A small class-conditioned image flow-matching model, trained from scratch.
Data: trained on Sentinel-2 satellite tiles (TerraMesh), 145000 training examples, 16.3 epochs.
Rows from block 5 of a small class-conditioned image flow-matching model, named by matrix and row number. Rows with one number belong to one neuron. Each number is 128 + 32 x the weight over its row's rms, rounded and kept within 0 to 255. All counts start at 0. Numbers have three digits each. After the name is the row's rms in percent of the matrix's.
After each neuron's rows are labels from the 100 images, of 14976 (inputs lightly noised), where the neuron reaches its highest value: "colour at peak" is the nearest of a few named colours to the mean colour under the peak; "strongest on" is what is common among them. Only what is clearly more common there than usual is listed. The data: Sentinel-2 satellite tiles (TerraMesh). In brackets: how many of the 100, against the usual share in percent.
# fc1: MLP up (model.blocks.5.mlp.fc1.weight, 480x160), inputs 0-159
# fc2: MLP down (model.blocks.5.mlp.fc2.weight, 160x480, transposed), outputs 0-159

fc1.164 121:135122175138098149107107081129166109162090125129061146099162177130149084152147155095152091078097160123118133110120144115170122138169115146151054143065143139116105140127205070066154052111153100102118151175106134154089091170162173157150124110155169155109170152102111140088138164135134096099151127135039074127095141141173111106133124189119130196163109139083152155128126081143150164204160183150109107107142124055124139125089130142108110162093142107112124045128111101081116115110107127
fc2.164 113:134157141149111066142128164126134141096091108136052116141143077155152186206170175100145089152090114144093104182151116132112097136124129116148108123103094122147121126104126130183159056110187122102147122107150088163168090121035131131145129141123079158107142146067213063120145162130181102180156130124069156140112155093140187168161097156132120126103100172136174175112137089096126131177107159128105083137157087095149154138098159111111156139136097177119160076107064132177117156100117144
colour at peak: white (82 vs 4.1)
strongest on: snow or ice (100 vs 20.6); main land cover: snow or ice (98 vs 14.6)

fc1.72 089:124123122096159109117147109113181143100119140117064132161143108149111136146128098098092165147135184113130130187161148173158204191180143068148102127138158107134146077095090136105113126077131105062163134181139118137099170111148102143168108101080086108115083165110096124086095122166125126113170066127078172173156081153182101145061147123134186111155092159174136123119167129133097137136141100189078148176126103173128118082109189123084120121128167137159098076110128151104140074113213120
fc2.72 071:156103131132137159121146137144174146127116172138100122127144121129150134110146134173109131110135171095073112174100104090106065062170129157117111113086125132131093165132122165155129139104108081135093143196123144078155117143076128169161055055158236156129146128165139160123126117153081123149109052119137179150143117130156141109131168135148107152105086083122145116135108105095142122178122112157093159135100145146133149123100127144084048135067088088123050099138100191164102235090118105
colour at peak: black (37 vs 17.6)
strongest on: main land cover: trees (49 vs 19.6)

fc1.292 089:144091117144091105162114088138093124096182091095129146111136131078093080094186113164133120130043162123133094102207139130148140125132127159124076144139134063132096109148188137155119163082120158133087119100133138118087123127221177140134133103131141138153160123193153169130115156178171147150091127120119106110152108131090163124160126063102174130163136100114137121116093073156138094177140133137123228119162149143117124125146049134153124211098129156152088128154104192159085143083083164
fc2.292 073:124094082066128057131148142152165138121141182173124108157116094156114128152045131142166109069182134137131192161132173132116130137171083170109151060121100112088127116131110115113034121103124212122145183120147147110145102148126136166110150123132128154097123107087152080084141141115123120132116133162074122123127133107155059122124160101111159128108095133111084189061112130109134172128111141163060187106177103185182130139107128146123120173170085138110103120118128068098072073171148124
colour at peak: brown (87 vs 37.2)
strongest on: crops (82 vs 38.9); built area (67 vs 37.5); main land cover: crops (58 vs 20.2)

fc1.462 116:147103163168129159098096107093100147125136129133119129157139134102113111179193085117085121161146110101143159114096068123126154208123132068148075196117076124099103157090200116117139143132142176121176061091117122116096160134124144142097133085134111175193075141195104181164144094168147145098141083105098122151106138131169093137127158116109182127087192126086137110087138093162133191133123122153129047145118142132132115117171042118112115146117132144091164115145098103204099098185131126
fc2.462 090:110073121080126214138118110108134118150197168156175140126169122111098134106131190134127101055145069159174175070103123128097139144097153099118075147165132118092127126127144135119121143115103139131111184132114139156111139141146139093112101121123229187153103126142131085179118123184132158094071104120128119109144101155149065146172133130150131208144096156113108160148147129170168218115118133062149171140130106086161104132148103091170117108137094050151161156177117136086090086117117115
colour at peak: white (30 vs 4.1)
strongest on: main land cover: crops (47 vs 20.2); main land cover: snow or ice (35 vs 14.6)

fc1.295 118:150090148128103130093137153071161112122103118174116091118146144134210146137094180106162086132128116181154155071132173108135115081112131152119122138133080106150089178138152158121180135099097159083146181101120141140184221130072088082154139094107110147129143106046136175121113114129158095161134084120139106149076109113067138153154142149099159147154122153132090129116106172148134107135164178145097101180211087136142116103168188127135099081087171153131171117159133092146081116215136124
fc2.295 106:108132136122105091145144157184056142111154147107139119125194151110056117168070149140161106107154211155137139150182103134074147086100118111074107166192090051141123092157181167138073143200184172116128108128131149124136114130085091125147142134103122062156095133190128093129128140139124148163113095062121113086040162151117117140093124164143190133157101128126157145113119077131131096105169130121168101165048194117128146135085120173140120127124131126160135164088113128124139110120130120
colour at peak: pink (42 vs 9.3)
strongest on: snow or ice (87 vs 20.6); main land cover: snow or ice (74 vs 14.6)

fc1.86 093:116163106144124096114128163128113093140134180165148095155145122164109144135125191094112086114156090117157147128132135186123061106104128119165143183113165103123111119175139135122149123134165063139078147229072108125169106128096174101142170134186148161141136115128116164151131074118098127197080116149203041159095123112159120091124108115109104121087114145159086094104076093096135125123140136115134146161131169157121152126109174111138089119104060069097178125116094009149115141111135154
fc2.86 074:177113211100202161148141156148130126141139129128134108112106120127156148160168158125132061171154115137132123179122108120096192169122152116062156166124076192112082111130138177120163140120150131086176109134124153083160132155164159121130174106028105183220122188084096153104136122110097130120101127172187137152193106130112107122081147103128116100113087162162144143064179105085124127133121103112138125105098148124127170144140083130113089140102108069161143088114128064123068123143118140
colour at peak: grey (54 vs 26.5)
strongest on: snow or ice (64 vs 20.6); main land cover: snow or ice (40 vs 14.6)

fc1.217 078:153077076122167146095130200112106180119153093114102113127162085140132083145153103175131130087114100147129113087140183088150149092122145111129093174147189133084146073178145104123181130166096158109148136127139125126122121070174096097114122113166123098095103124088110071176173099105132096183119119117147104131109130143053002198176113148130167167129103154148120107163119126103126143129047144108125115143137124099164129118079128102070116122173120131165072134144083122203127111095120151
fc2.217 083:161070155071179152119119126123096068084134180146114118158116168092093153076190076166139070083140133113141114127093219124141131172166181115113077166139114121192118123088195140139127116084089143141099076179143108162124137141131128125129152102144067074140082118157113134168120091163080109133081187078118161155173113138149197160081124135130138088177087115142155067094126123186125090149137110109125126097132137118106083125094167112133133130167166122123116148084095150079133158085137130
colour at peak: pink (47 vs 9.3)
strongest on: snow or ice (80 vs 20.6); main land cover: snow or ice (75 vs 14.6)

fc1.231 082:141150134129129137145093109171149159107146122126154171129092126123205103113114130131142122106119120187191096144138127127173158090201111124086118119123157071101136133112157178202179156116148175139074164053178132127131129158077152106079124161092124138100121077096156078084138116105111181151143138110133097112110165111115155115150197203136156104079153121146190135104152069119112165156117117121117101072177096106173138167106183108176103194092125051132136136099184109114112110154118154
fc2.231 087:152150170176115123119191119113105205101189216142116148159165132150122144171105147169102111086148129236113119105113072124145106083126099140117080157152112158152089209141143128128176148137101061129159141123112138224151113110227105162171169127138115104127080083136127104140124158134140112108117133126097110091137136189111104127125088137147121145183110152101136162131100112129170116132139050116169153144170116137146137113141168140091148149130135135138131075077153183155101113083160121
colour at peak: pink (39 vs 9.3)
strongest on: snow or ice (74 vs 20.6); main land cover: snow or ice (52 vs 14.6)

fc1.120 108:122169106140066116159117165122117093068165085137125100174176121163149085056131139071131142144104143145155134200108171130128096104159080187121101162143093115143111130132161164129132118125090084174150211078111166135104123096127186107116094086126109155129189135166075129141126152116154119131097090129145166183139139125082129099115192194149122120057086126066095106150089129128126142095154098100133172167140154180108110132121133119187069129105137100144118088152107116169098127154220136
fc2.120 091:137210105151096090144080115124041101132146154159178113176071126155123077127118147080065124092172105090121148112161207172149153091131194182131181161098108113101138159156065156102130134139135129169138060155122138176062102097099159118129165212143192121122187110141146101160161084122118155106176158150108089109141131124137146169150150158118198162096087137117099135103182127107142141099131121126153181146134095096145127125132095160140141143114103137132178157139146135085133157143139160
colour at peak: black (37 vs 17.6)
strongest on: snow or ice (61 vs 20.6); main land cover: snow or ice (40 vs 14.6)

fc1.29 117:135148250139155126131128098080084073128051060154068127168148145122141134125134152124142132159109124131102148205150187185140176093158087146149123052144120131157131129098102143158154158100162132073103102142095098208109129113115198140138094167103130163125081118099166131096090111127124170089135083076065137164114136077183169140118102138125142140158148102133155085108084050121112138121143122091113177091086107138105127148098096143145144118104132173152145108121117127138115092123167123
fc2.29 114:119150030100160148118130121100122114153106144164131151151143156103087095172114151132083093073145068145153109156149110210127106038159069079089115151080143102062087138160147111147142189098114139116146192180054112168141144130108105172150114100145159145101110160095118128132121116173024158148181111172055135140136167140146159131152156153142120135083133148089100119116137088124119108118158143129110148177082104113118151138113117151161117079123087166102121131166147157162153103176131142
colour at peak: black (47 vs 17.6)
strongest on: snow or ice (46 vs 20.6); flooded vegetation (26 vs 10.2)

fc1.228 076:160112125141140148140185153125148104126162159141109134096149129044054147094113125107156085120092134142138161113120122170129068148177141119231117120111110093122116125185097067124208130088130170182128072136115158182126118153165078134094145117170129154235170143180141111146146064150104043097119113152136170082146149138144110156118136099142142105117116130160143142131155168095128128129164084126121149114107100141141173180122105131103139110158118111127138099110145020111142107086141143
fc2.228 083:114090093125048078156064147084188192142180079130117133064103143153140194103113119132095155085140123145169157126138121107140155157092114144126156118139166124117141154053157127078139122132119180132114134157133137145109128119130108141151119130081155150158169155123147169056137127143156061165129108176105199165102167143137143138075058224142142136103131141102141079146099165105125182159103115156139145175092164089157173153118088128099129121109167053140104082092121162130113151107091127
colour at peak: pink (26 vs 9.3)
strongest on: snow or ice (74 vs 20.6); main land cover: snow or ice (66 vs 14.6)

fc1.451 091:151101131114114170247136132095112130168140102195155087145141131153107118141141136104094107063111139148134127117121093214135096084134103115167122126143113140113120123117134144110130132171094176130119142124119141133116166128144101127160127150151164099135140106119139093145000118130111094137108163146113094122126137088140076145167104127145089121133121121104141125133112121135046093100122155107095172117109165112025116113190128167158167070081119157242081104147114125134102145140082088
fc2.451 091:122120148095157071176128118097069111145138147201129112143070125149108109169069152128113127082144119160127129121114081107139182088123103149164118095128124128097206112127182148112139142117124109125124118113134140107110105125151140127173129115147177107128170104116088135195119147096172108114140089102138123097132132105057133159238132167189166135118156119122098131108142111080171167068128134079102137144134107110194125127117143154139115121173129101168081124206112170166112045155116237
colour at peak: black (72 vs 17.6)
strongest on: snow or ice (60 vs 20.6); main land cover: snow or ice (54 vs 14.6)

fc1.474 126:116132123149095175093086126127133105174111139206158089127160132129155125101122098131158126116165117255100114142131134024121136127131123100122073116142132129152113124087116124128096136123119147157037116122132204120168123109108151120120117096165133118123177113089167106094096119098141114161141117082111120133121141043133151127098119176127091100094103139137126104124124139166134123103126141150129109130105107134104106108149126143146146048189119106113103108146137085105152103140100015
fc2.474 111:098046117175084157134104136121121155112138099100160121118207107099094150139139110113154156097141136255118121161141118127125110109109078092120090140141143140092123155137090169118136129147120099121208226127112116125122163176118152131128138155129110102167163131156163062138137131135116167123098144126143122173147112213123141161200110141113135186130080150117140116123121136152134139138119125059129180126116130131140112140175138093132123115105110155146081114150119201166149136094117026
colour at peak: cyan (38 vs 0.2)
strongest on: water (76 vs 40.5); main land cover: water (52 vs 11.2); snow or ice (51 vs 20.6)

fc1.284 086:124097168147162172223137167093121130101081157170098137128160129123174107127110156143109104095113084163158095087120132150113206072098126138101108103092150151173124100114147115132142113111154157165172123107128153164112178128129139097104101144153080101128145133106133184161031085105195102121149121074142148141175132105110160151170126159145129109098130115117124121166127128107086000171124196083102116134140116132055108134104136148088087115121129120201106110177089170132123129120082127
fc2.284 092:104147124097187074157116133082079137152181160193128125122129124135089140124083087094117132071142140109148105096132163138092149115133151217129116099179140110117196130119111154102105127075117153178139169142133131139108124125130131133168135168133119183122079101124130198175142134101217147113150117133111111112139132118146139149234109125197147136129165117088128148109151120147162172090105109040143115116142088119205126106111139149105191160159137108177123130207137151128165076131100181
colour at peak: black (59 vs 17.6)
strongest on: water (69 vs 40.5); snow or ice (51 vs 20.6)

fc1.308 103:135126152153149139124100173111182138152148176136128137187163160147111172162171155066159129108132145115102101103113114121102096136155061050150105198174120133105102131163108090129146084090153189128103125135105151148113139166108102145192129102099109172150153073155129121148123175167174105136081170043148126150126134138114133075131092162108097037109141096112119126145085139045151162072131109137112142113100085087095141134181111154197130148109171129103135125192084131143120148199127134
fc2.308 097:145136049085141120125145167121058079099150098112192152163137162099172161126145115116159144086138089110156104113078157126088107112153126050109085168141150125086127162145072148107139135071180150116122125132140103118095145112217125137171171152147113131098065183136141101189144119144138156056057086100098112108104163111141108100108115112173061157124140095137152104127125113229110110095156099124123149163143172211109135120127101147101080120161107099123143124108133107117118088170145125
colour at peak: pink (65 vs 9.3); white (25 vs 4.1)
strongest on: snow or ice (94 vs 20.6); main land cover: snow or ice (80 vs 14.6)

fc1.39 103:142143141143099101120154134118184174139148217158157093124110123124127111101130107111138106119137139155081150123152091124156149121177160097143101109095132153154118137145118083150109153112143134121167104142114113118113162159067142109167084064144106135158089144155155118049098137137167084161201050056149142133150148118140109162052091136110135094151128198153075175111140110185101136156120199189167112112129131166131127125147073135119020104096128095133153141140191091140130122118058151
fc2.39 086:202119161172066141139134117132156120164059102178117146129127155107150109140144074113105112194146171034119086115096194122093098141159090205145150101212116150144138120095152142146144118132123120115108200092154113105135095058121146172125078098129187077116126151105124188088113142103117113141139133074153140115117145097103112108089132106170176095090219112108151133136119132133121057149127153170092090143133095130135175118120113155117074160134162160124157119075119076137144123134123147
colour at peak: white (53 vs 4.1); pink (31 vs 9.3)
strongest on: snow or ice (89 vs 20.6); main land cover: snow or ice (86 vs 14.6)

fc1.41 117:159090090192097148125119154122138043130116156066123097124082147134131095133099122157108162090173145144106109092159135122113193171099153145158186113143067136176125104098206181135188102105142147092106139131152116139076095102079124135174144086169145151076175143155105124043086089171125158136154130143126084156128102117163087098179113145078146086110165156085111156081158091200130093101103120134123115140137160095124077114137088159154152173110116147144078129153123170162091116105157095
fc2.41 112:117057018125112151128056129159117169166166108088100179088128168104149146148122132165189156125120136119120083098124135127142106101070150090193100119131112132110151127100066123111039159151109170119111142142122087141088083111108072117162118143185079099138155047112131130097123167191103105113157139152104186091121163111120123139153074213112161126135161114061112112187163144068131108126105121155107156131126132125162185148123074141122145077145125128135139117107117131139168119126134129
colour at peak: green (25 vs 1.2)
strongest on: main land cover: crops (48 vs 20.2); flooded vegetation (30 vs 10.2)

fc1.373 133:145105135164110121134169129100126106094130101126148098105156103101099092135173151093174124106166083152165096138126112143165149099156116161131137051146094192180095073115133085148054182185155078187150125126171120144120091123118103115081081175174150148139106140162135153110116107101117126159115164147148171076180181143135179161168130113126039133102189147118088183105172049090137081105094155140163078102055149100096150126104103126099112135120121147129129132127135124120053123146096123
fc2.373 165:147142129113126157128110117108156115158120118132127156126075107140207123117164138134151119160074061119141119101117122144179122130175117136188143069040103191144140155070110135110213091071062062184110172105115101120124153127184140145108103104149138136140130109075105098112129117121117107105108089211103124180155095118147132152138153125126081090095169111110127078176184176146127124142095096135057130117203071164164069103162159104092116113097160139117099113114156099131152139148116116
colour at peak: grey (61 vs 26.5)
strongest on: built area (92 vs 37.5); crops (87 vs 38.9); main land cover: crops (49 vs 20.2); main land cover: built area (35 vs 4.6)

fc1.84 099:164078128150176142103117126127178091127128186153087134101104161086161080133119121132156121114098175152131090106081137124147140167192112152129073135182117077128120106124175153104165155098155149129114131113139131137120161132130174043078131130146150122180209132144133149097152135152066082075141122147150154097174090156110117142231138074119143071162107155101174151134157155140124121131140108102110129174190139126131139119112046198122117131112140139094166110221139148121062146167134134
fc2.84 100:138094129184149130104090158193078149118134157088118162142203172130144125116102102078135110053135110130166087109010144130136096144091123133179158134104097113131133129099144153112115145175130123088136174159132101160135101101117129097126140152161083176094163181107114078117123119133110150130112149126098111136119180117143085163113133139148101117129097171083078174097144085089094167120132149109119163144142129114119128178144105193145136122108139141090222152152174106163015088189115141
colour at peak: grey (70 vs 26.5)
strongest on: snow or ice (65 vs 20.6)

fc1.158 121:148091142134114078151149112147111208107150194059143102094167112169153173182111131118161184111168155143135169098129125133142100149128151093103162122167118128148123095112155112228153164133142137134153158132119191131174165115121176137172149154139114143149161108144119115146104121177120105204134139178142145105145090105148122191170126068120155046084087096084142109111133154113120118075194140144103141080100131147157085077150158072111099159096139123135101069161136151152070120072154141
fc2.158 114:117141124107075136116124137057123072121082168103114138052137098144118127115148157131140053132100106119121122180132150137174121110074138104066148136115098088103130176135114081210103111131159128110124113098161079156148083105126199116159130109102076117089155161102108154159130154133114106208149116158078133112146181153120135164120111185110134121027153173080135115162138106115106106077190160115165145080165132115159171200125140117143058094126092165108122188121093110106111128111126129
colour at peak: brown (69 vs 37.2)
strongest on: crops (87 vs 38.9); built area (68 vs 37.5); main land cover: crops (61 vs 20.2)

fc1.124 107:159144121177093077131163110125141137152150180135145147166096129125136161111143095054123130131133165145102142146145099111182174151176162096129071184081139128104112075122117117099158117103195109108117167152153147137121136162110126117141105136153127120174150075153150117000115114159134111180167066089106136168130110149147196127067134133087142160148142168125118117126160122112148149175122114211094135113131087128146137097088159119148053111070141106115145113164124104133137095132063132
fc2.124 086:206169154206153166163125140143190144125102083159097120134103143076152092101129066135169125198126155116104136126155101140129102160119087169136123065120117134137100102130088105165132135152122138113141186087129128098145116135156154188092112048131117092139142147159134120089123138160058110141156072116119128152106117117115122160138108134188121072140160110135167142116116146121140071133150155165136089153136129147171155114148114153113061082135104141126199086057154042063175054141145107
colour at peak: white (72 vs 4.1)
strongest on: snow or ice (79 vs 20.6); main land cover: snow or ice (76 vs 14.6)

fc1.226 151:122106067125151112115127169143134089125109137172131148126149135093103121138092139099136086098133143141126075105127139110133097081099121087090118170108146150120114122136108038073133112152141140128255116096085169139078129151075090113125120129098131119168158065085116086142171134081144112127130127156147097157163131111115137080108104134129101146112148071156053091118117110097098139140137133132123109063114164142140190117144144107104094114150173111121235159113109054110133124119105225
fc2.226 081:131086100130114128138141089115102148149146109114106113127112120110143133165020098110114116108123088129119129108132100135126169082126111097140093137155145099148160142133114069125138136139136143120000137146148148124117143127131099138117149110149109115132131128083105135125139121135199126117183128150151118092117144134106114127123107105132093116121111109129019135127139111116140117148117161094107146154147081127151122127165105102139132125230179071136243116126114211145117157146114168
colour at peak: white (41 vs 4.1); pink (36 vs 9.3)
strongest on: snow or ice (54 vs 20.6); main land cover: snow or ice (37 vs 14.6)

fc1.13 136:160159160166076095122118064083151073151134102106080071148101113113163127060174138170198183109125120159117121138132118112081155140134128124070163143140061055124094121143177164166129115145147095126042170126128174134121102134173104112103106106139121139088111123174128180106061105122186125151160115087156092065092117125132105119160110152105109078151087138105151164102100124100152143102117093149105133151091141074133101163097132119125129085081161150142064119138094159212098122134148083
fc2.13 121:131120122130105014146120059176117155134164155109089134100120103105142137166066133110150174141106131144148174105099098123136090089133120180106119087159114075097134173098135105168094142134123104092015138113171101091110125146150039130112140117127063116097129163072137105114149118174164191097125131118109190142101139136146135158146097076140109165165119155157063148145130127134107134158138149063109112122168107164133162109149108102111106157194165103127163127114127140136154150162135220
colour at peak: green (36 vs 1.2)
strongest on: water (66 vs 40.5); crops (64 vs 38.9); main land cover: crops (46 vs 20.2)

fc1.312 103:131113125142170143134140165106162133062130132166095124113133148122184152170122189094161127128137092198154110125059165114170138108142186098091112108149133162154110142138123129168143142147151176163102191108139167133162171167073093061065106125117055153185101129073157124090131074142204120128116064126142147078169117127072169085161099135125082090118097099132161128118118140134164047150140121158130108152155117125098095116126111064133124079128129121097150180156135085156109143182077137
fc2.312 101:122094127177139091142135090148087156081120113123096138124184145145124118147081160155114112124134123139140168122105093114107127125138154081086027098161126147033048077095136127113139169118152164127146102113169109119157100111072130078134146168106045105092116130127167145178137157124116113136120178085174121138166178109180102046110104098147135122144051128152129185139103087113137152160143125130089122134122117101106171150155122076187123130127028146113156081138106115090123102140115080
colour at peak: pink (51 vs 9.3)
strongest on: snow or ice (94 vs 20.6); main land cover: snow or ice (81 vs 14.6)

fc1.21 097:160156132146169092108114143108112143136107134136065145150126151153111123148119095087107184160168131136123171122094166147123164098161178116181086170163125133140098122059156116130138132160182143104125091159096161154147177150071166183132083167128104159154089122157162118060082115168101096108114087115087090199159094130219127137054108127078141194135176141142185122136145109138105186185108147125139073138139128183093137102112118143103124097114172106132138114084120154168151042147121111
fc2.21 092:117070116026107112124154146133154114189070114107133157114105120106155180136116088178118135098126223131082116176148153133124115126172095172104094118060146122076182138137162114152142106122141160141143146151129132110141127128171130043130089066129145162134223138150159075095125126205146134090155097131111119108156104123127189093192095109106083145140120118156132101133126145130154157129132122145123140151121161146136108117102099115116065120172167127134085116198110148081043146106141160
colour at peak: black (71 vs 17.6)
strongest on: water (90 vs 40.5); main land cover: water (60 vs 11.2)

fc1.382 113:149087155168112110135100137090145116188060137105101129180136130138094120126171074083160085109088132138101125115112174150131142147121049110142087152055119154084117111115111099117157149140116119119146113161166126200117080143108113186205170114116180125144136090111143124111141092164132131159148143125073159124068130131176102165130126151117082134102182180147070121080105128162177149172103131172084115102084124106151105079239056108108126115090119077128103097119108120117119084159120123
fc2.382 128:130137120112154113137121073094156116194036093137047127102188147115106158057176137093104099134124214146159113129145162115136080113107226114137123095142132136163114102138150110147121149129104142109144088142153181182151065135074155109099100154140069148095124104097110167109121104148172149134160193102097194115195152107186162095151126135128166151146125154095104136100155131114118116180176077159137112153084136146122092136166122149184124144122115151126150133117130145107121148090051144
colour at peak: white (37 vs 4.1); pink (36 vs 9.3)
strongest on: snow or ice (77 vs 20.6); main land cover: snow or ice (71 vs 14.6)

fc1.133 079:142103105107173087117124096135149136086136161099139107197131151121132156131117092167131130100135141153157102108173150133099133126111127129192116116093055094089118124130058132081099156147157076017146114163103076109161126065202116129222128165142136143104084191139099107155132105100113156094098130160064127170161155135102103059098153134115109135136157125190120150115077120130149115147104205097124134104134144088137126106124159145073113196161155147162122074140146087140153082125149121
fc2.133 098:120098167135148143125138086133090115070133140152117152099133125206084091117137095156120129117141088096145130191097166133127094118137127106087100112167187154155151098152164110137097162129127111159119118191053114106085112104124141133147135099112124117115087134040183063151161075140110088220110118100039184117074160115089127133107203157111155110172090101059137159167104099112141122121121106085172154131129134112124160108063116153165147169171102121122139096130162155103091185128133119
colour at peak: grey (55 vs 26.5)
strongest on: snow or ice (76 vs 20.6); main land cover: snow or ice (73 vs 14.6)

fc1.277 134:139133113162129113201134134062108126113140130207101095144136129137125134108150121138116111070100126186101131144162148182140111118208091097160092134162172137162102090096164151154149180112082117134118100146122185128173165157171151115168126123137115128103152126155183147085025161157166094137101123104124107133131143069129134138192111107084121126136113118145132126145106099105066120115141135091157139144107105124065115104177111204118159088141131127184089089174148073139130048112152043
fc2.277 145:084118119137107146078109123133115134156169109049169095135208115129129122123097167153076127080115096223130129141121078134138155169133103101134107159085129134075084132141129161130127137165092111133182218159094089144124142184117128143145152213117089129143139139108161078144151135149125154115195097142111147129122109189144126142209124140116172191120089165118126117134117139132123172100115111125123165122113140119101118140124115121120190114098096135118112110185124150171187039126120029
colour at peak: black (85 vs 17.6)
strongest on: flooded vegetation (26 vs 10.2)

fc1.389 111:143082116117137156115163149134118132098077181111103126105153122157083143162120118106181133102106164117105106077147117140089128209057118053163132135163134184141111111146114105126129079088151133103126127106115148206109138141158150081118128121139152193129127129150152109120119136191185053127078219077146108145190158167081140118136153136092102044102128190147160089136107144111148133123137111062073110121144148142126121116137093148129167114106132147112140125194103151219154162128091146
fc2.389 106:123091086110104153131085163094070115103120063114146103136140132085215088147144141130123153147136099138091138120116114121098126095092157071128100134049106140044122127136063092145162116125139120151110158133133106163155140089181132099115114159117147138121127125126119115191112138176125162098089086130129176157152147132147098176115118144147021150146073196155106174085099078153101097117094155065146105163130098098108138157100126132169058130114080118137179064142105114086148063133097145
colour at peak: pink (33 vs 9.3); white (27 vs 4.1)
strongest on: snow or ice (57 vs 20.6); main land cover: snow or ice (53 vs 14.6)

fc1.360 084:151145096120177154127186113171160157169145115139137121067149136131120138103121103132109097117177120116144132089088117132138111157106166141106102166134090101117132160136170114114156066131112064147211115157118139115107137132075178133125103139084173141138192041162083129152171087094160087165062120094205163111097104192121148048158150109129138155078152115166089100125066115085125145133169106134134088093172207158141118075152163126072122162134124111138149143138074101118138127088143142
fc2.360 085:141126092132123143114162097116113157151164105148149129189141158171164110138103116146129178138156133144072123127190047130137181205145168110139115127107151146154165122136166154157168073167157163142047151139152165085153154142040077138082150139187106140170137066167128162153120091104168083113124105127179137079137099122140133132127090137171128138120174133091110110118151107138128119161091127110079086128185168129133078067169110088122212154125179095139151149137121166175090160104159115
colour at peak: orange (31 vs 3.5); pink (30 vs 9.3)
strongest on: bare ground (49 vs 24.3); main land cover: rangeland (47 vs 20.4)

fc1.327 113:147133134143215181193145191103124093129134164111099117096158122148090114145130137104137162064124138075145093050150122222097163119100124118115119114121125125150089090049140030120099083090122147085218124152075136186127143163116086124128109155113116146160117124117119059109120110132100095126123113144113093132183119157138156109132108088084142132122179109128093136127129107094089111142121106118131152118114124107123136113126103141111080124074150144154187129141121126095094052157146224
fc2.327 125:157120170121080216120143139160155080092122130144132121153167114131097110096177138117120082172119198234129113164134097122137111167126107133119127168141105136113115128137129214134141103139120100115243146122108101141132129153064156161135151151127149098134139130136148135117091133160141121129102150105120126142132110214161127108195160175175155091143152149120227137121118137112120091118136127127152129124113144132134135139147132121131116068078051155119052108107133082134140086126135024
colour at peak: orange (51 vs 3.5); red (44 vs 0.3)
strongest on: main land cover: rangeland (72 vs 20.4)

fc1.169 089:134131119151089071130161121093136156116122191106116132049123150123080117087131134159172204080097143115095161105150104180150150155126111103165104191100111137141123164117166108113168125140096094123145096179137169180105159095171185145131197111089131154113109079160086122113142097170112096135156124087087150166103120135151117225095096127118145104091160129113173206084104105081103114141195075110128186114143176122135170156123041106144122170115155132171089125134133143113104124114146140
fc2.169 095:093164154144123101111153147159111168153089107133048133187124114130106177111118255090073169090135129098130076117116167134123100120143158045109082152162166183147095121159089120157159126152139157133113144154170196083142156073138128128136103133183180135156126127096108136144127107139134125134128075165112090167136131148153126043097162103148120161124071118081159154120134138060135125112123130155133143191112134084131088128143072131139113135088100114141141120129104109168142090195104122
colour at peak: brown (76 vs 37.2)
strongest on: main land cover: rangeland (57 vs 20.4)

fc1.8 078:107119136106137099121216124096109139128153163134149129143097110142199132168098124142159032119085161133167153111101090119122114113162154110221090075106189091135126141122118127129196157075180117194135126090123128096177144113102099079082110156068108163098089112120197130136115112193078113137117126186131192095142171135107151182106127133115171133099152141077174124161125132169132124169125188095102188159122121196113156092126120096114131169088105124133126118106137108153109096134118136
fc2.8 102:142108139144117139141171147084054128109135120156151153064143115075119125163087104131136139119149074113219148082147116126145159080110127129055081095157118137118108180107159147133129140094142110090102143115077076108058145114124128099127134108165162150024107071100120086094123091164125133103113114053097181108103195138108109087163134146120109096107116169150147138140131126081156179160123110113128134087132099161107170086144163151085145224163175151156146110120176138128161130168163113
colour at peak: brown (70 vs 37.2)
strongest on: built area (77 vs 37.5); crops (72 vs 38.9); main land cover: crops (51 vs 20.2)